config.yaml
encoder_arch: "conformer"
model: "encoder-decoder audio transcriber"
dataset: "read English sentences (LibriTTS-R)"
train_examples: 15625
noise_aug: 0.01
time_shift_ms: 100
n_mels: 40
hop_length: 160
input: "log_mel"
spec_augment: false
win_length: 400
tokenizer: "char"
vocab_size: 32
encoder_norm: "layernorm"
encoder_activation: "gelu"
encoder_mlp_ratio: 4
encoder_head_dim: 32
encoder_fused_qkv: true
encoder_qk_norm: false
encoder_inner_norm: true
encoder_subsampling: 4
encoder_layers: 12
encoder_width: 128
encoder_positions: "learned"
encoder_kernel_size: 15
fusion: "cross_attention"
label_smoothing: 0.05
decoder_width: 256
decoder_layers: 6
decoder_norm: "layernorm"
decoder_norm_position: "pre"
decoder_activation: "gelu_tanh"
decoder_mlp_ratio: 4
decoder_head_dim: 64
decoder_fused_qkv: false
decoder_bias: "all"
decoder_qk_norm: false
decoder_parallel_block: true
decoder_inner_norm: false
decoder_positions: "sincos"
decoder_cross_attention_every: 2
decoder_tie_embeddings: true
init: "kaiming_normal"
residual_init: "none"
optimizer: "adamw"
lr: 0.0011
beta1: 0.9
beta2: 0.999
eps: 1e-08
ema_decay: 0.99
steps: 3900
batch_size: 64
epochs: 16.0
lr_schedule: "constant"
warmup_steps: 190
weight_decay: 0.1
Rows from block 2 of the text decoder, named by matrix and row number. Each number is 128 + 24 x the weight over the matrix's rms, rounded and kept within 0 to 255. All counts start at 0.
# q: attention query (decoder.blocks.2.attn.q.weight, 256x256), inputs 128-255
q.91 [149 114 157 102 138 126 137 111 144 116 113 125 114 111 148 101 141 118 119 147  91 184 142 124 145 101 119 166 121 136 119 161 125 146 133 139 145 185 143 113 126  89 136 121  79 150 141 123 147 136 141 120 151  94 103  93 129 174 125  93 153 157 107  94 123  83 120  81 149  73 119 110 101  93 153 159 103 108 124 118 126 128 124 149 166 104 152 150 102 133 147 111 117 145 134 116 149 176  81 101 166 132 140 114 123  99 131 128 147 119 110 112 122 151 161 134 135 136 120  98 107 161 147  99 170 168 182 117]
q.92 [147 144 185 107 136 132 133 147 140 116  99 115 114 127 139  93 177  95 142  99 112  96 125 143 162 137 115 127 160 102 137 112 116 119 136 164 106 106 103 130 133 109 144 107 146 158 161  90  85  77 145 137 123 153 135 136 114 141 113  88 128 159 129 112 154 154 106 115 125 149 155 146  91 121 122 116 116 115 117 110 122 140 132 105 137 102 126 102 149 112 157 118 120 143 134  85 136 122 151  90 130 166 112 141  95 141 129 125 122 117 151 110 156 125 133  88 159  86 135 108 147 137 180 135 116 143  48 103]
q.93 [146  48 142 111 113 129 120 106  90  87 120  81 156  80 218 150 153 100  96 163 174 101 145 142 135 136 119 121 108 169 119 126 128 132 104 122 145 112 103 103 145 135 121 122 132 124 116 113 189 161 134  95 161 146 185 149 141 159 118 167 133 128 104 115 109 129 126  73 157 124 105  90 111 119 116 117 117 114 126 112 181 123 158 124 130  98 112 155  98 112  85 119 101 119 134 107 144 138 119 112 109  84 105 103 124 163  95  85 108 163 180 143 115 119 147 169  79 162  90 165 145 142 143 145 112  81  89 151]
q.94 [164 147 116 129 161 128 101 111 108 132  93 139 140 122 106 128 105 112 149 117 118 124 132  90 106 108 162 154 126 148 150 132 113 174 143 133 130 176  65  60 137 137 126 132 186 127 133 126 160 129 128 159 130 131 102 106 154 139 147  94  89 147 164 146 109 139 112 135 158 115 123 140 115  74 158 164  81 114 123 139 109 134 145 105 165 112 114 119 125 131 112  91 111 124 109 146 150 105 102 132 152  97 128 122 121 167 170  96 160 135 109  91 142 155 119 167 130 108 146  92 133 200  96 136 119  93 110 177]
q.95 [112 112 114 144 166 139 143 108 143 145 120 115 178 120 128 138  96  97 111 123 108 192 119  96 144 147 152 154 156 154 114 159 123 134 142 124 124  90  90 120 126 112 122 161 108 124 152 143 125 102 104 109 121 125  97 124 104 117 116 159 185  84 135 152 138  86 131  94 143 183 130 174 131  96 140  97 142 110 122  98 146 151 158 177 130 117 152 133 150 105 121 121  85 169 101 108 123 152 123 144  98 112 147 143 104 125 147 147 212 124 127 143 108 132 118 105 120 116 114 110 133 144  99 151 100 146 147  90]
q.96 [140 144 148 127 127 121 171 132 108 115 171 166 132 102  62 143 145 132 106  81 173 150 101  69  81 133 161  73 127 130 159 134 142 121 159 131 121  84 114 158 155 193 128 126 167 163 115 115 143  98 159 138 101 123 149 103 134 128  92 149 137 128 136 141 158 124 117 121 128 148 155 178 130  95 141 119 119 147 132 138 148 142 159 123 133 123 113 114 144 143 110 129 122 123 145 133  95 112 138 132 126 116 128 124 132 125 159 136 137 143 180 140 150 144  95 118 118 116 150 103 178 126 134 128 119 136  93 135]
q.97 [173 141 138 116 117 113  99 109 109 129 101 119 173 143 121 147  87  97 121 102 130 154 112 187 122 113 154 135 116 165 141 104 138 145 121 186  80  90 142 135 121 127 150 132 121 130 143 147 106 104 122 154 145 137  90 172 139 106 132 114  88 121 150 114 146 132 130 123 193 136 150 118 108 137 102 148 162 138 161 155 119 150 114  88 123 127 139 151 161 120  97 152 124 132  75 108 165 160 101  97 147 114 168 164 121 190 155  99 104 144 105 140 132 154 135 107 133 179 150 133 138 135 105 140 117 150 156 143]
q.98 [ 86 162 167 150  97 116 147 140 177 150  66 207 127 144 133 138 113 177 120 152 135 123 148 104 140 142 123  95 130 110 115 140 126 125 148 125  85 137 143 153 163 144 146 144 127 129 162 151  82 111  99 143 123 131 106  99 193 111 103 144 120 109 133 118 111 121  92 142  96 126 122  95 124 133 109 152 101 129 119 139  93 104 124  68 127 102 114 138 158 116 108  87 105 109 153 133 131 144  66 184 132 129 141 101 134 111 143 113 133 125  82 172 141 144 152 127 120 169 117 150 118 141 133 105 102  98 125 113]
q.99 [154 139 100 116 167 101 141 125 127 113  98 123 155 124 177 159  99 103 153 124 154 118 144 109 104 131 122  83 105 108 149 102 159 118 144  63 154 102 142 164 105  96 115 184 112 154 136 124 150 123 159 129 107 143  92 135 167 140 113 134  82 122 147  98 162 159 118  89 120  87 141 157 103 123 113 149 127 128  79 104 107 162 139 133 143 142 147 107 132 139  82  90 173  88 145 127 103 146 173 135 183 137 147 135 135 141  89 109 109 129 115 105 158 107 115 152 128  92 111 119 146 130 189 107 115 129 121 143]
q.100 [115 152  98 143 135 133 160  89 132 125 164 125 138  94 116 131  89 108 127 105 141 172 146 142 132 140 112 120 139 154 108 131 172 176 126 117  98 171 132 150 169 153  87 149 118 105 116 104 122 132 146 112 131 160 128 137 173 120 137 153 111 103 121 167 117  87 139 149 118 161 119 158 124 117 107 165 141 137 157 121  86 134 135  79 137 149 139  84 105 170 143 150 103 100 137 150 139 142 124  87 111 143 113 125  75 124  72 107 182 109 118 149 160 120 133 142 115 150 137 133 150 111 117 195  86 159  80 180]
q.101 [115 112 121 151 127  91 114 100 139  85 136 115 102 126 100 137 134 146  93 133 169 195 146 127 134 130 107 176 152  78 137 141 109 145 115 133  90 142 112  91  83 155  73 108 160 135 108 150 131 151 128 117 129 167 132 111 154 120 151 135 108 128 135 128 122 158 117 174 147 131 135 151 127 119  99 155 139 109 183 134 134 137 101 132 124 118 133 164 109 124  71 103 196 131 125 102 167 124 170 110 149 133 136 169 151 177 158 152 113 137 168 103 104 128 112 162 164 102 129 159 180 129  75 157  96 130 136  94]
q.102 [ 82 147  93 182 102 138  81 149 126 134  81 107 119  74  99 121 104  90  89 157 123 114 122 186  92 148 118 155 123 107  87 132  86 132 148 108  78 132 136 130 100 106 109 131 177 113 149 186  70 125 109 128 111 106 119  95 122 129 145 133 104 145 127 148 176 106 134 123 140 127 135 152 111 137 159 139 143 118 122 103 144 135 120 117 133 118 189  80 144 143 130 114 166 131 137 157 112 114 148 161 133 156 112 139  71 158 108 139 101 106 131 155 125 103 111 150 110  53 107 114 157 157 110 126  94 109 150 104]
q.103 [135  89 145 157 109 132 100 136 146 151 137 104 129 119 123 141 112 137  93 132 110 104  97 105 137 102 138  84  94 167 121 143 133 134 166 156 114 108  91 188 129 132 116 107 101 106 139 126 150 139 120  81 148 156 135 103  94 164 177 121 133  59 164 125 154 109 135 154 142 132 148 116 141 111 157 143 124 147 122 165  93 168 124 159 155 149  85 107 128 117 137 113 152 155 173 102 101 145 159 103 126 137 118 124 149 100 140 118 151 157 152 136 127 142 113  89 186 144 128 141 117  99 135 115  83 142 117 103]
q.104 [114 142 159 129 134  98 108  87 143 104 106 127 140 111 125 147 109 156 137 147 149 115 141 112 130 119 108  75 127  98 116  89 163  59 177 118 101 135 140 135  97 130 106 107 132 138 118 129 102 151 132 126 135 115 130  86 131 137 121 147 169 142 124 123 124  90 110 170  70 158 142 153  77  62 152 165 104 127 141 125  92 112 119 111  76  89 145 124 145 128 119 128 129 114 138 129 181 127 127 152 119 132 112  79 125 149  87  88 126 139  82 126 114 126 150 134 134 144 130 100 132 110  91 113 142  76 136 118]
q.105 [166 132 125 123 121 115 127 110 160 158 118 113 116 102 147 150 121 109 132 149 185 130 130 136 130  97 100 135 179 128 151 124 173 119 133 137 188 170 133 177 155 152 107 132 124 154 158 102 127 120 135 109 130 105 157 152 117 169 175  95 113 119 112 138 128 163 108 103 165  91 124 148 126 119 165 127 125  98 103 135 102 112  73 139 138 124 113 158 101 137 103 105 112  79 129 122 149 163  91 137 107 176 150 122 101 119 106 106 134 153 111 137 108 134 135  86 109 148 143 100 143 162 117 141 135 165 105 175]
q.106 [117  76  94 200 147 134 136 139 157  86 119 102 127  80 118 150 160 165 109 122 152 170 132 159 106 132 120 125  79  89  99 159 124 115 108  82 156 159 134 109 132 139 112 107 109 138 143 124 154 113 126 189  93 139 141 127 164 108 130 152  85 111 149 158  91 149 148 121 131 140 113 143 137 160 145 159 125 124 100 130 119 123  92 139 167 121 130 109 130 133  78 118 127 107 118  97 120 155 163 147 133 109 104 110 116  86 128  95 187 112 121 185 130 138 191 135 175  87 134 129 106 111 142  99 138  80 104 113]
q.107 [104 136 121 139 139 141 117 115 113 123 121 143 184 122  72 143  75 172 168 133 149 146 162  91 116 172  71 124 126 175 147 135 140 120 111 120 127 156 189 161 108 126  92  87 116 157 137 118 113 130 120  65 110 167 113 162 112  98 153 158 151 148 159 121 141 146 109 148 134 167 130 101  86 145  79 136 113 142  83 120 125 121 131 130 133 176  91 121 179  54 126  95 129 150 125 115 124 161 126 132 137 156  95 117 146 134 141 117 119 149 149 147 109 107 103 121 155 193 158 105 113 178 120 115 140  94 135 146]
q.108 [112 162 144  76 126  87 108 159 112 102 182 113 120  86 156 124  85 143 107 121 104 122 146 144 144 135 122  85 130 166 105 108 112 146 115 112 151 143 103 132 164 123 123 120 132 111  93 152 173 122 169  86 154 145 143 120 138 179 150 114 133 127 151 157 163  67  90  97 155 164 127 163 106 114 128  97 121 128 143 111 119  97 124 121 164  88 128  92 140  95 136 150 163 195 121 115 112 143 144 165 107 136 171 143 109 153 133 110 152 171 147 136 113 147 176  99 123 123  95 163 127 119 164 120 115 163 121 112]
q.109 [102 128 110 128 173 131 102 136 172 138 142 117 145  86 131 101  97 113  86 168 150 144 103  84 117 112 143 125 129 120 159 104 138 155 180 134 133 135 163 111 105 103 130 111 155 167 126 167 157 142 159 114  93 180 173  95 132 141  77 141 131 132 118 100 167 125  80 102 153  93 178  71 102  94 106 139 100 140  66 121 155 109 121  88  90 130 131 154  93 126 160 123 153 155 143 115 150 139 152 163  87 122 121  80  83 133 100 131 163 141 125 129 125 171 166 142 153 107 159 128 180 148 138  95 145 109 144 164]
q.110 [119 149 166  96 134  86 130 147  93 101 148 120 157 137 109 156 143 130 172 122  91 150  85 115 110  72 151 100 132 143  97 118 122 125 146  71 132 159 149  84 159 126 165 140  76  96 128 159 169 153 133 136 128 124 147 119 113 145 123 133 111 123 104  83 107 142 146 139  99 176 101 121 165 107  95  98 170 118 118 138 137 105 124  59 103 126  88 110 125 167 113  99 175 120 172 105 129 116  86  68  88 140 123  78  80 113 132 128  95 223 147 131 133 164 123 148 146 178 105  96 128 124 131 126  72 135 137 132]
q.111 [ 82  95 154 111 160 118 136 133 112  99 124 155 104 159 123 139 188 163 133 128 166 128 167 155 138 149 118 133  51 153 122 112  80 126 137 129 135 138 150 122 126 178 170 134 103 120 101 153  95 122 149  84 183 157 164 135 117 136  86 122 167 134 137 146 126 135 121 124 139 114 128 143 122 157  87  91 145 115 141 137 161 109 129  65 157 110 155  98 129 135 143 137  68 111 175 118 122 115 109 164 101 131 117 112 121 109 101 129 130 119 160 149 125 125 167 119 148 142 131 102  97 168 144 111  97 138 126 165]
q.112 [125 154 102 147 152  88 114 131 146 116 184 151  97 131 115 188 130  94 107 146 111  85 143  93  98 115 119 149 152 129 134 150 140 113 125  83 113 131 133 126 158 136 150 105  74 140 136 129 150 117 167  86 122 124  85 133  86 116 124 159 158  89 133 105 119 127 128 142 131 193  99 135 117 126 147 153 114 140 159  92 124 129 118 160 110 145 129 130 112 141 121 136 107 109 122 124 162 136 108 167 130 133 100 101 113 140 128 167 122 110 110 103  70 145 149 132 110 130 127 126 121 152 141 134 105 123 123 144]
q.113 [ 70 118 156 114 113 162 166 109 182 161 135 151 119 109 100 130 132 118 105 111 107 103 121 174 147 101 175 136 118 129 108 125 154 132 143 116 123 130 133 122 142 104 135 125 130 159 111 128 127 131 175 150 151 100 135 153 127  98 174  96 113 105 171  99 118 141 117 130  80 114 145 151 148 176 123 122 139  77 118 105 137 192 146 161 134 139 134 134 142 156 128 117 139 118 107  48 174  98 129  77 116 127 123 185  97 145 166  98 119 118 145 110  97 146 113 114 140 128 121 111 131 112 116 137  85 126 135 136]
q.114 [ 92 160 113 116 120 116 118 199 141 145 160 133 111 137 119 148 140 133 159 135 118 137 178 164 122 131 148  64 159 104 121 137 131 112 126 116 132 132 109  79  91 105  99 150 123 142 126 115 123 168 158 118 156 134 155 129 147 126 126 133  92 124  90  82 108 162  65 107 138 121 122 120 116 108 118 191 102 131 119 149 178  93 126 116 129 149  97  98 136 132 122 126 111 108 125 103 114 139 111 106 164 107 125  78  90 140 148 165  64 111 127 158 119 162 107 130 120 132 122 127 158 116 145  82 117  89 147 181]
q.115 [141 158  98 140 138  82 145 156 136 110 149 116  92  82 153 105 116 144 133  73 146 145 144 140 161 134 135 103 155 135 125 135 116 182 144 161  99 134 150 144 130 146 123 139 123 137 140 113 124 119 111 129 131 152 146  84 100 109 122 123 149 142  85 124 147 129 140 129 111 155 106 108 128 158 153 106 128 102 108 139 124 108 155 103 123 150 130 113 100 125 117 159  97 125 217 124  74 136  94  97 154 157  92 139 162 123 130  71 131 146 139 134 102  99 139 150 108  93 155  97 141 149 166  54 117 124 160  97]
q.116 [109  97 118 130 154 109  86  85 141 165 125 146 106 100 127 153 103 146 123 146 171 135 116 126 133 155 146 105 119 133 107  92 111  73 155 126 150 113  83 107 137 107 136 138 108 122 135 136 121  77 139 107 111 132 151 104 137 158 162 112  75 138 117 131 181 118 125  70 138 127 136 125 137  70 137 140 139 111 109 113 108  98 113  85 106 140 106 165 119 124 105 101  97 112 108 150 136 123 136 129 144 118 134 132  91 163 121 121 115 179 126 138 127 149 150 149 113 131 126 153 140 115 143 122 113  88 143 143]
q.117 [116 149 126 167 105 169 119 135 155 113 116 150 138 145 117 157 105 123 122 113 165 121 152 129  98 131 152  91 133 120 149 116 128  98 115 175 138 143 132 155 152 152 113  97 119 119 144  92  96 120 151 154 185 136 106 102 142 102 122 111 132 148 182 135  95 128 142 112 111 140 113 147 135 122 127 121 131  99  80  78 148 146 127 121 105 154  64  71 107 162 163 131  80 150 133 104 105 126 139 114  47 121  99 152  78 123 178 161 119 163 155 115 124 167  98 149 139 129 126 109 143 211 107 116 117 119 154 120]
q.118 [129 112 140 137 157  94 152 123 110 179 147 187 134 149 178 123 137 111 155 122 122 146 130 149 133 103 167  65 106  81 134 129 128 125  90 117 127  86 109  94 136 126 123 159 136 105 100 118 110 133 115 116 149  94 136 108 111 138 149 120 134 126  90 132 132 118 125  97  98  71 122 116 140 136 142 164 126 106 149 115 201 122 108  80 119 183 169 131 154 165 117 130 138 139 106 141 140 115 154 148 147 139 143  99 130 109 136  97 154 124 176 100 138 151 120 110  86 137 106 106  85 132  87 133  87 170 101 110]
q.119 [156 131  95 154 115 140 111 147 168 120 169 102  97 148 103 164 142 142  95 151 109 110 119 102 145  96 121 112 121 150  64 128 158 133 145  89 138 101 135 140 135 123 173 141 112 105 177 115 104 133  83 102  79 124 147 134 197 140 192 128 124  73 161 125 184 143  82 103 167 109  95 141 150  88 134 121  96 129 161 118 132 125 116 130 174 152 115 127 117 118 128 173 127 142 108  89  97 142 191 103 137 191 169 136 128 105 107 145 120 163 129 142 107 169 145 124 103 163 144 105 127 169 124 182 117 135 117  92]
q.120 [151 149 111 130 124 165 151 147 142 185  99 177 127 108 152 124 130 118 113 147 145 132 107 143 148  75 142 109 100 133 137 176 134 158 146 168 146 116 140 117 141 104 133 159 137 147 124 114 117 125  89 111  91  83 163 113  92 101  99 157 140 133  92 136 156  72 156 123 139 108 136 107  89 115 133 137  95 137 149 163  64 165 159 118  89  99 123 120 158 157 103 163 111 136  98 151 164 113 139 116 104 145 124  97 139 141 135  72 119 121 137 120 132 181 134  89 123 145 139 160  93  88 133 117 106 131 124  99]
q.121 [138 138 127 148 116 101 107 133 104 146 121 153  99 135 138 168 136 149 148 156 100 116 127 142 101 160 108 136 125 144 122 161  74 157 165 107 162 153 149 123 102 146 118 123 105 157  78 137 116  89 127 125 152 127 134 132 157  81 101 151 102 139 100 132 137 105 120 141 153 168 123 117 131 131 108 149 135 175 190 121 109 114 142 109 158 134 104 132 165 120  99 111 148 144  77 126 174 123 120  69 132  90  89 101 127 111  95 127 121 120 123 154 107 115 130 131 152 103 103 153 139 151 117 135 109 117 137 120]
q.122 [120 136 101  98 132 111  89 146 110 130 102 100 145 115 149 132 141 116 117 133 118 139 138 123  96 114  99 110 126 118 107 151 135 129 150 142 116 160 171 166 134 154 140 153 110 163 137  96 148 125 145 179 107 111 101 105  94 125 172 143 137 108 138 140 160 138 168 101 107 139 117 144 115 144 117 116 107 176 120 136 115 125  71 129  64 112  77 114 136 116 120 113 102  90 108 162  98 113  84 154  78 118 138 171  88  87 147 141 134 113 122  97 180 131 160 127  79 156 143 119 134 139 146 101 140 182 143 132]
q.123 [164 107 142  81 113 122 103  91  98  99  82 165 136 148 130 111 100 136 210 113  96 113 171  88  84 117 138 146 116  95  97 127 133  94 129 103 141 150 123  86 129 130 138 137 100 111 153 157 156 101 147  79 151 160 115 141 130 172 139 153 131 151 123 142 130  84 126 120 116 155 186  95  88 161 135 123 122 148 127 144 130 112 123 151 150  99 132 110 145 132 114 150  85 144 140 104 136 114 149 154 133 145 102 118 121 129 129 123  99  76 106 131 133 106 135 118 143 136 120 128 110 137 111  98 132 134 160 119]
q.124 [114 123 141 135 146 112 155 105  78 154 149 103 124 146 149 161 153 127 131  99 144 173 129 151 115 116  98 156  83 113 118 142 153 116 104 117 118 147 146 137 140 132 107 149 141 138 138 129 114 141 125 184  88 125 101 126 100 130  81 149 122 114 117  88 105 135 148 113 155 140 128 142 119 106 102  44 135 158 100 144 153 142  95 134 100 134 113 111 110 122 116 122 146 108 145 106 107 160  92 132 136 143 138 140 136 160  76 107 177 114 141 105 121 183 183 119 131 110 126 125 117 140 141 122 176 116 138 133]
q.125 [133 127 138 190 106 127  45 124 104 157 156 130 160 117 106 120 107 128 175 135 146 101 119 146 116 153 140  65 126 139  90 135 116 169  69 120 102  88 108 127 149 135 141 111 150 130 133 128 103  89 149 117 124 164 115  90  75  87 192 128 152  90 129 124 120 141 103 166 157 129 167 169 121 152  98 114 127 129 122 140 141 157 137 138 115 139 164 113 144 134 172 114 128  99  95 145 133 109 166 100 117  79 122 131  93  96 149  83 143 125 126 119 114 104 121  97 125 121 123 172 132 146  94 147 128 149  97 165]
q.126 [160 117 160 132 146 125 132 140 100 125 117 108 151 137 130 173 115 103 137 146 128 118 125 138  93 133 122 113 141 136  91  91 125 120 146 143 110 147 156 112  97 133  98 120 165 155 137 153 149 128 135 123 169 152 118 126 124 116 117 117 132 115 117 152 114  99 103 173 128 176 147 150 169 118 162 135 130 144 114 139 157 132 122 102 125 154 122 126 139 112 126 145 130 125 168 145  99 114 146 154  93 122 158 120 153 133 129 130 134 139 123 106 111 121 171 173 128 144 150 168 144 132 128  88 110 113 145 153]
q.127 [143 160 118 110  92 124 143 148 119  99 134 142 117 144 155 170 109 150 134  72 142 156 142  99 142 104 127 106 164 119 103 118 129 106 150 115 137 178 182 137 122 102 152 112 140 142 120 133 108 103 156 109 121 144 157 152 113 128 150  95 165 135 122 127 136 129 131  78 115 151 124 172 120 123 113 128 160 146 109  92  98  75 149 179 100 125 173 122 133 120 105 130 106 151 138 125 120 116 133  96 163 156 168 127 144 165 132 154 151 150  93 103 107 126 117 157 135 151 127 146 133 103 136 105 128 154 147 156]
q.128 [138  98  92  87  88  77 126 136 104 109 127 124 148 121 128 128 113 175  92 133 121 131 109 143 172 136 120 178 153 134 150 128 111 129 150 113 144 135 141 139 120 120 114  86 126 133 134 148 113 191 121 131 143 102  84  79 114  89 143  92  98 162 150 137 123 141 170 131 123 123 140 121 141 103 138  90 130 131 136 137  62 168 130 123 127 120  90 131 103 160 145 128 127 123 117 150 116 147 140 144 142 128  83 148 132 125 127 163 104 109 137 123 144 113 137 147  98  91 143 142  97 140 131  85 138 128 128 176]
q.129 [169 119 140 131 131 119 111 135 132 138 146  88 127 130 136 129 142 131 140 101 141 130  80 112 159 126 139 123 113 137 156 145 108 134 113 129 130 130 128 129 130 119 146 124 105 138 111 104  85 194 153 178  86 151 130 111 144  83 139 141 154 116  96 113 123 114  82 114 169 115 120 104  93  87 113 117 139 129 122 114 143 102  59 145 122 125 127 153 127 145 104 144  98 129 181 110  91  94 130 101 131  83 108 141  92 146  86 173 100 102 142 100 128 181 132 167 149 161 183 120 110 130 129 144 101 108  93  93]
q.130 [111 149 111  78  88  91 116 138 120 136 190 139 147 113 182 142 131 166 113 188 131  93 147 142 111 109 128 132 109 153  90 110 130 123 125 140 180 129 141 147 141 125 153 145 101 143 107 118 114 117 134  98 114  94 144 126 106  76 144 125 167 152 123 111 124  97 148 117 143 114 137  99 131 135 155 127 125 130 102  80 112 142 146 156 113 127 116 101 137 143 138 178 133 153 130  97 129 134  85 107 120 142 121 124 143 101 126 129 139 146 172 114 113 153 159 167 171 152 134 110 140 152 136 100 159 104 156 121]
q.131 [143 148 138 151 161 126 100  95 127 166 103 129 117 143 143 114  92 121  93  87 151  79 114 118 117 113 105 123 144 125 106  85  67 149 144 139  92 152 152 148 147 156 135 145 132 170 117 158  95 121 154 103 134  90 103  74 127 197 134  65  99 151 127 144 114 145 109 159 112 146 166 118 112 112 142 131 133 129 117 102 103 117 154 173 111 140 152 105 133 134 147  95 110 105 134 166 109 115 118 141 181 120 125 142 102  80 106 122 141 111 104 140 154 132 173  76 120 155 138 139 106  99 127 132 164 121 101 113]
q.132 [126 136 138 140 117 100 137 106 159 146 155 126 116 113 123 127 139 163 110 102 115 118 201 152 123 108 164 140 134 137 126 128 116 121  90  99 148 134  99 167 118 144 122 146 116 125 146 145 150 127 132 156 150  94  91  96 125  81 172 137 144 118 108 165 104 156 124  87 119 130 105 154 121 170 146 124  95 109 137 142 130 100 124 160 128 145 102 160  96 121 139  93 132 118 152 140 143 127 104  98  98 105 160 123 101 120 109 127 115 134  80 116 127 138 119 133  94 145 144 105 111 111 130 125 118 114 108 115]
q.133 [119 118 133 131 119  91 112 100 104 180 115 133 114 161 133  81 126 138 139 122 178 133 110 132 145 122 142 118 126 169 107  82 132 124 119 127 146 147 138 127 125 129  69 127 101 147 135 130  98 128 129  73 124 109 112 124 136 117 143 156 118 104 124 122  85 150  61 132 142  89  79 152 146 151 134  92 122 125 149 117 127 149 118 139 114 123 116 120 128  74 129 111 155 104 159 110 101 131 119 148 148  99  69 117 120 117 111  93 160 107 113 167 117 124 110 142 116 107 148 127 131 136 128  96 128 165 108 121]
q.134 [ 98 157  79 114 126 118 138 146 126 123  97 132 123 119 128 146 128 117 139 182 143 131 103 111 102 150 144 108 121 146 149 131 129 124 131 131 145 179 158 116 111 149 126 110 135 123  93 118 148 129 115 128 109 150 118 122 120 177 130 120 125 129 120 151 115 141 150 146 106 183 121 131 125 124 128  93 117 117 116 112 122  93 111 101 144 131  91  69 141 184 130 163  96 151 120 127 151  97 126 112 138 154 128 129 190  92 106 131 147 148  85 147 111 138 106 121 154 166  82 140 151 129 126 104 176 142  75 131]
q.135 [107 102 141 118 145 139 152 150  99 127 130 138 168 123 150 142 132 141  90 135 116  96  90 131 114  98 119 129 106 156 102 160 137 140  88 121 129 101 123 136 132 148 122  87  93  71 162 149 125 113 141 150 113 122  96 122 101 149 153 132 148 152 128 124 116 153 138 127 159 124 167 124 125  86 129 137 121 159 129 149 135 106 131 161 115  89 117 132 152 142 153 138 115 124 103 131 149 132 143 176 123  97 117 132  78 112 154 162 108 150 112 130 102 138 100  97 146 126 110  87 111 142 137 121 154 119 147 113]
q.136 [131 108 118 120 129 153 135 207 139 135 124 144 133 117 146  98  76 138 147 140 121 149 129  93  91 134 120 122 162 152 135 114 138 125 148 106  95 139 132 112 165  96  92 123 146 103 145 116 144 171  95 144 106 135 130 113 142 121 146 121 125 105 131 141 152  84  84 182 119 124 154 112 158 106 132 160 107 156 146 135 136 117 120 136  95 117 106 108 162 167  78 131 158 143 147  97 121 165 143 157 147 201 117 129 143 122 132 136 135 121 131 142 129 126 112 118 121 105 165 103 124 116 131 150 167 120 125  90]
q.137 [136 127 103 114 110 121 140 130  90 175 123 133 140 126 148 121  99 138  96 125 118 129 154 170 132 148 135 126 118 137 132 151 103  77 128 125 151 109 128 161 103 118  96 117 142 100 154 149 136 149 130 168 114 142 150 134 135 125  64 118 125 144 145 143  85 111 127 113 140 131 102 151 124 143 126 147 165 135 100 150 114 153 123 110 111 120 157 147 104 116 162 115 107 111 134 154 109 105 167 121 143 107  84  78  86 119 142 163 116  93 154 146 145 100 147 172  99 125 147 139 111 113 128 152 161  98 169 150]
q.138 [122  97 126 137  94 146  86 143 107 153  63  98 117 104 111 162 136 174  79 118 109 162 100 130 138 148 128  96 144 118 153 154 116 147 147 135  82 138 119 131 158 109 102 102 129 139 150 135 111 125 156 139 118 162 132 103 128 113 149 130 139 106 106 111 122 153 113 119 114 122 113 120 109 125 127 117 140  77 126 131 148 103 122 127 114 118 120 100  97 132 119 148 136 140 114 127 103 123 152 141 178 134  98 166 140 134 126 128 146 145 130 114 115 117 136 140 134 101 170 135 130 109 160 135 149  94 112 114]
q.139 [109 102 140 156 136 116 168 163  99 111 116 135 149 130  90 110 117 162 144 160  70 121 116 147 151 193 119 171 110 126 130 143 115 111 140 134 163 166 134 103 137  96 102 130  87 107 133 131 130  99  84 168 114 144  89 101 105 152 149 134 117 136 117  90 109 201 136 140  93 194 117 186 142 122 166 155 127 153  80 131 131 130 129  81 134  74 110 127 135 141  65 156 129 150 128  80 120 143 153 105 160 167 151 136 117 141 165 159 171 110  91 155 149 130 115 136 173 117 114 137  92 151 156 135 160 152 117 124]
q.140 [114 123 124 141  85 187 137 156 136 155 113 165 193 136 157 145 165  85 126 113 180 142 119 119 176 141  78 166 144 142 113 113 128 156 178 130 138 132 129 173 125 124 132  77  90 128 107  76 179  89 127 125 158  99 173 104 145  78 141 115 147 127  97 143 154 119  98 120 194 137 139  84 125 136 152 117  89  94 134 102 130 131 157 137 130 159 137 141 153 127 133 128 130 134 120  96 128 129 149 136 118 168 111 145 122 100 168 123 132 130 152 151 122 133 117 102 116 115 165 106 101 137  74 158 114 144  98 119]
q.141 [175 148 117 109 136 124 135 127 107  92 114  99 136  69 149 142 130 124  91 155 130 142 182 127 100 126 133 116  91 133  93 110 123 103 134 100 174 175 119 132 117 138 145 130 115 134  97 123 130 137 101 139 116 150 144  99 152 161 171 111 132 123 101 113 116 136 139 109 113 118 136 170 171  86 145 103 119 121 145 105 128 126 156 143 110 143 123 104 142 136 168 113  85 168  93 148 129 116 116  96  70 139 114 100  95 149 182 121 111 135 125 121 112 162 136 134 140  87 156 146 106 120 110 130 116 107 119  69]
q.142 [124 134 116 114 114 154  82 123 132 136 110 120  87 139 118 122 156 157 106  94 140 118 181  85 112 138 162 139 118 113  72 137 180 130 161 103 149 123  80 153 152 137 180 106 128 108  80 146 125 123 157 146 178 142  93 138 148 127 114 143  92 133 157 134 100 147 145 137 123 120 131 114 114 157 132  94 117 117  96 175  91  89 122  87 130 116 130 126  84 123 147 130 147 109 106 141  90 141 136 166 143 142  93  87  99 107  92 105 151 119 130 116 153 106 139  83 146  82 151 141 148  85 100 127 132 107 145 129]
q.143 [154 141 140 134 149 137  98 128 134 141 117  70 109 166 166 128 115 103  74 154 106 128 181 163 121 127  92 105 130 149 108 128 104 135 162 126 160 113 167 126 116 158 121 116  89 124 136 132  80 155 134 125 110  94 120 144 128  93 126 110  88 127 153  97 108 154  80 156 134 123 140 150  77 137 109 106 112 116 160 135 115  99  68 133 119 136 156 104  98 122 146 165 158 119 149 128 105 104 148 119 118  91 114  93 115 117 126 139 146 169  91 150 156 102  97 148 155 162  93  95 120  78 107 140 156 100 151 165]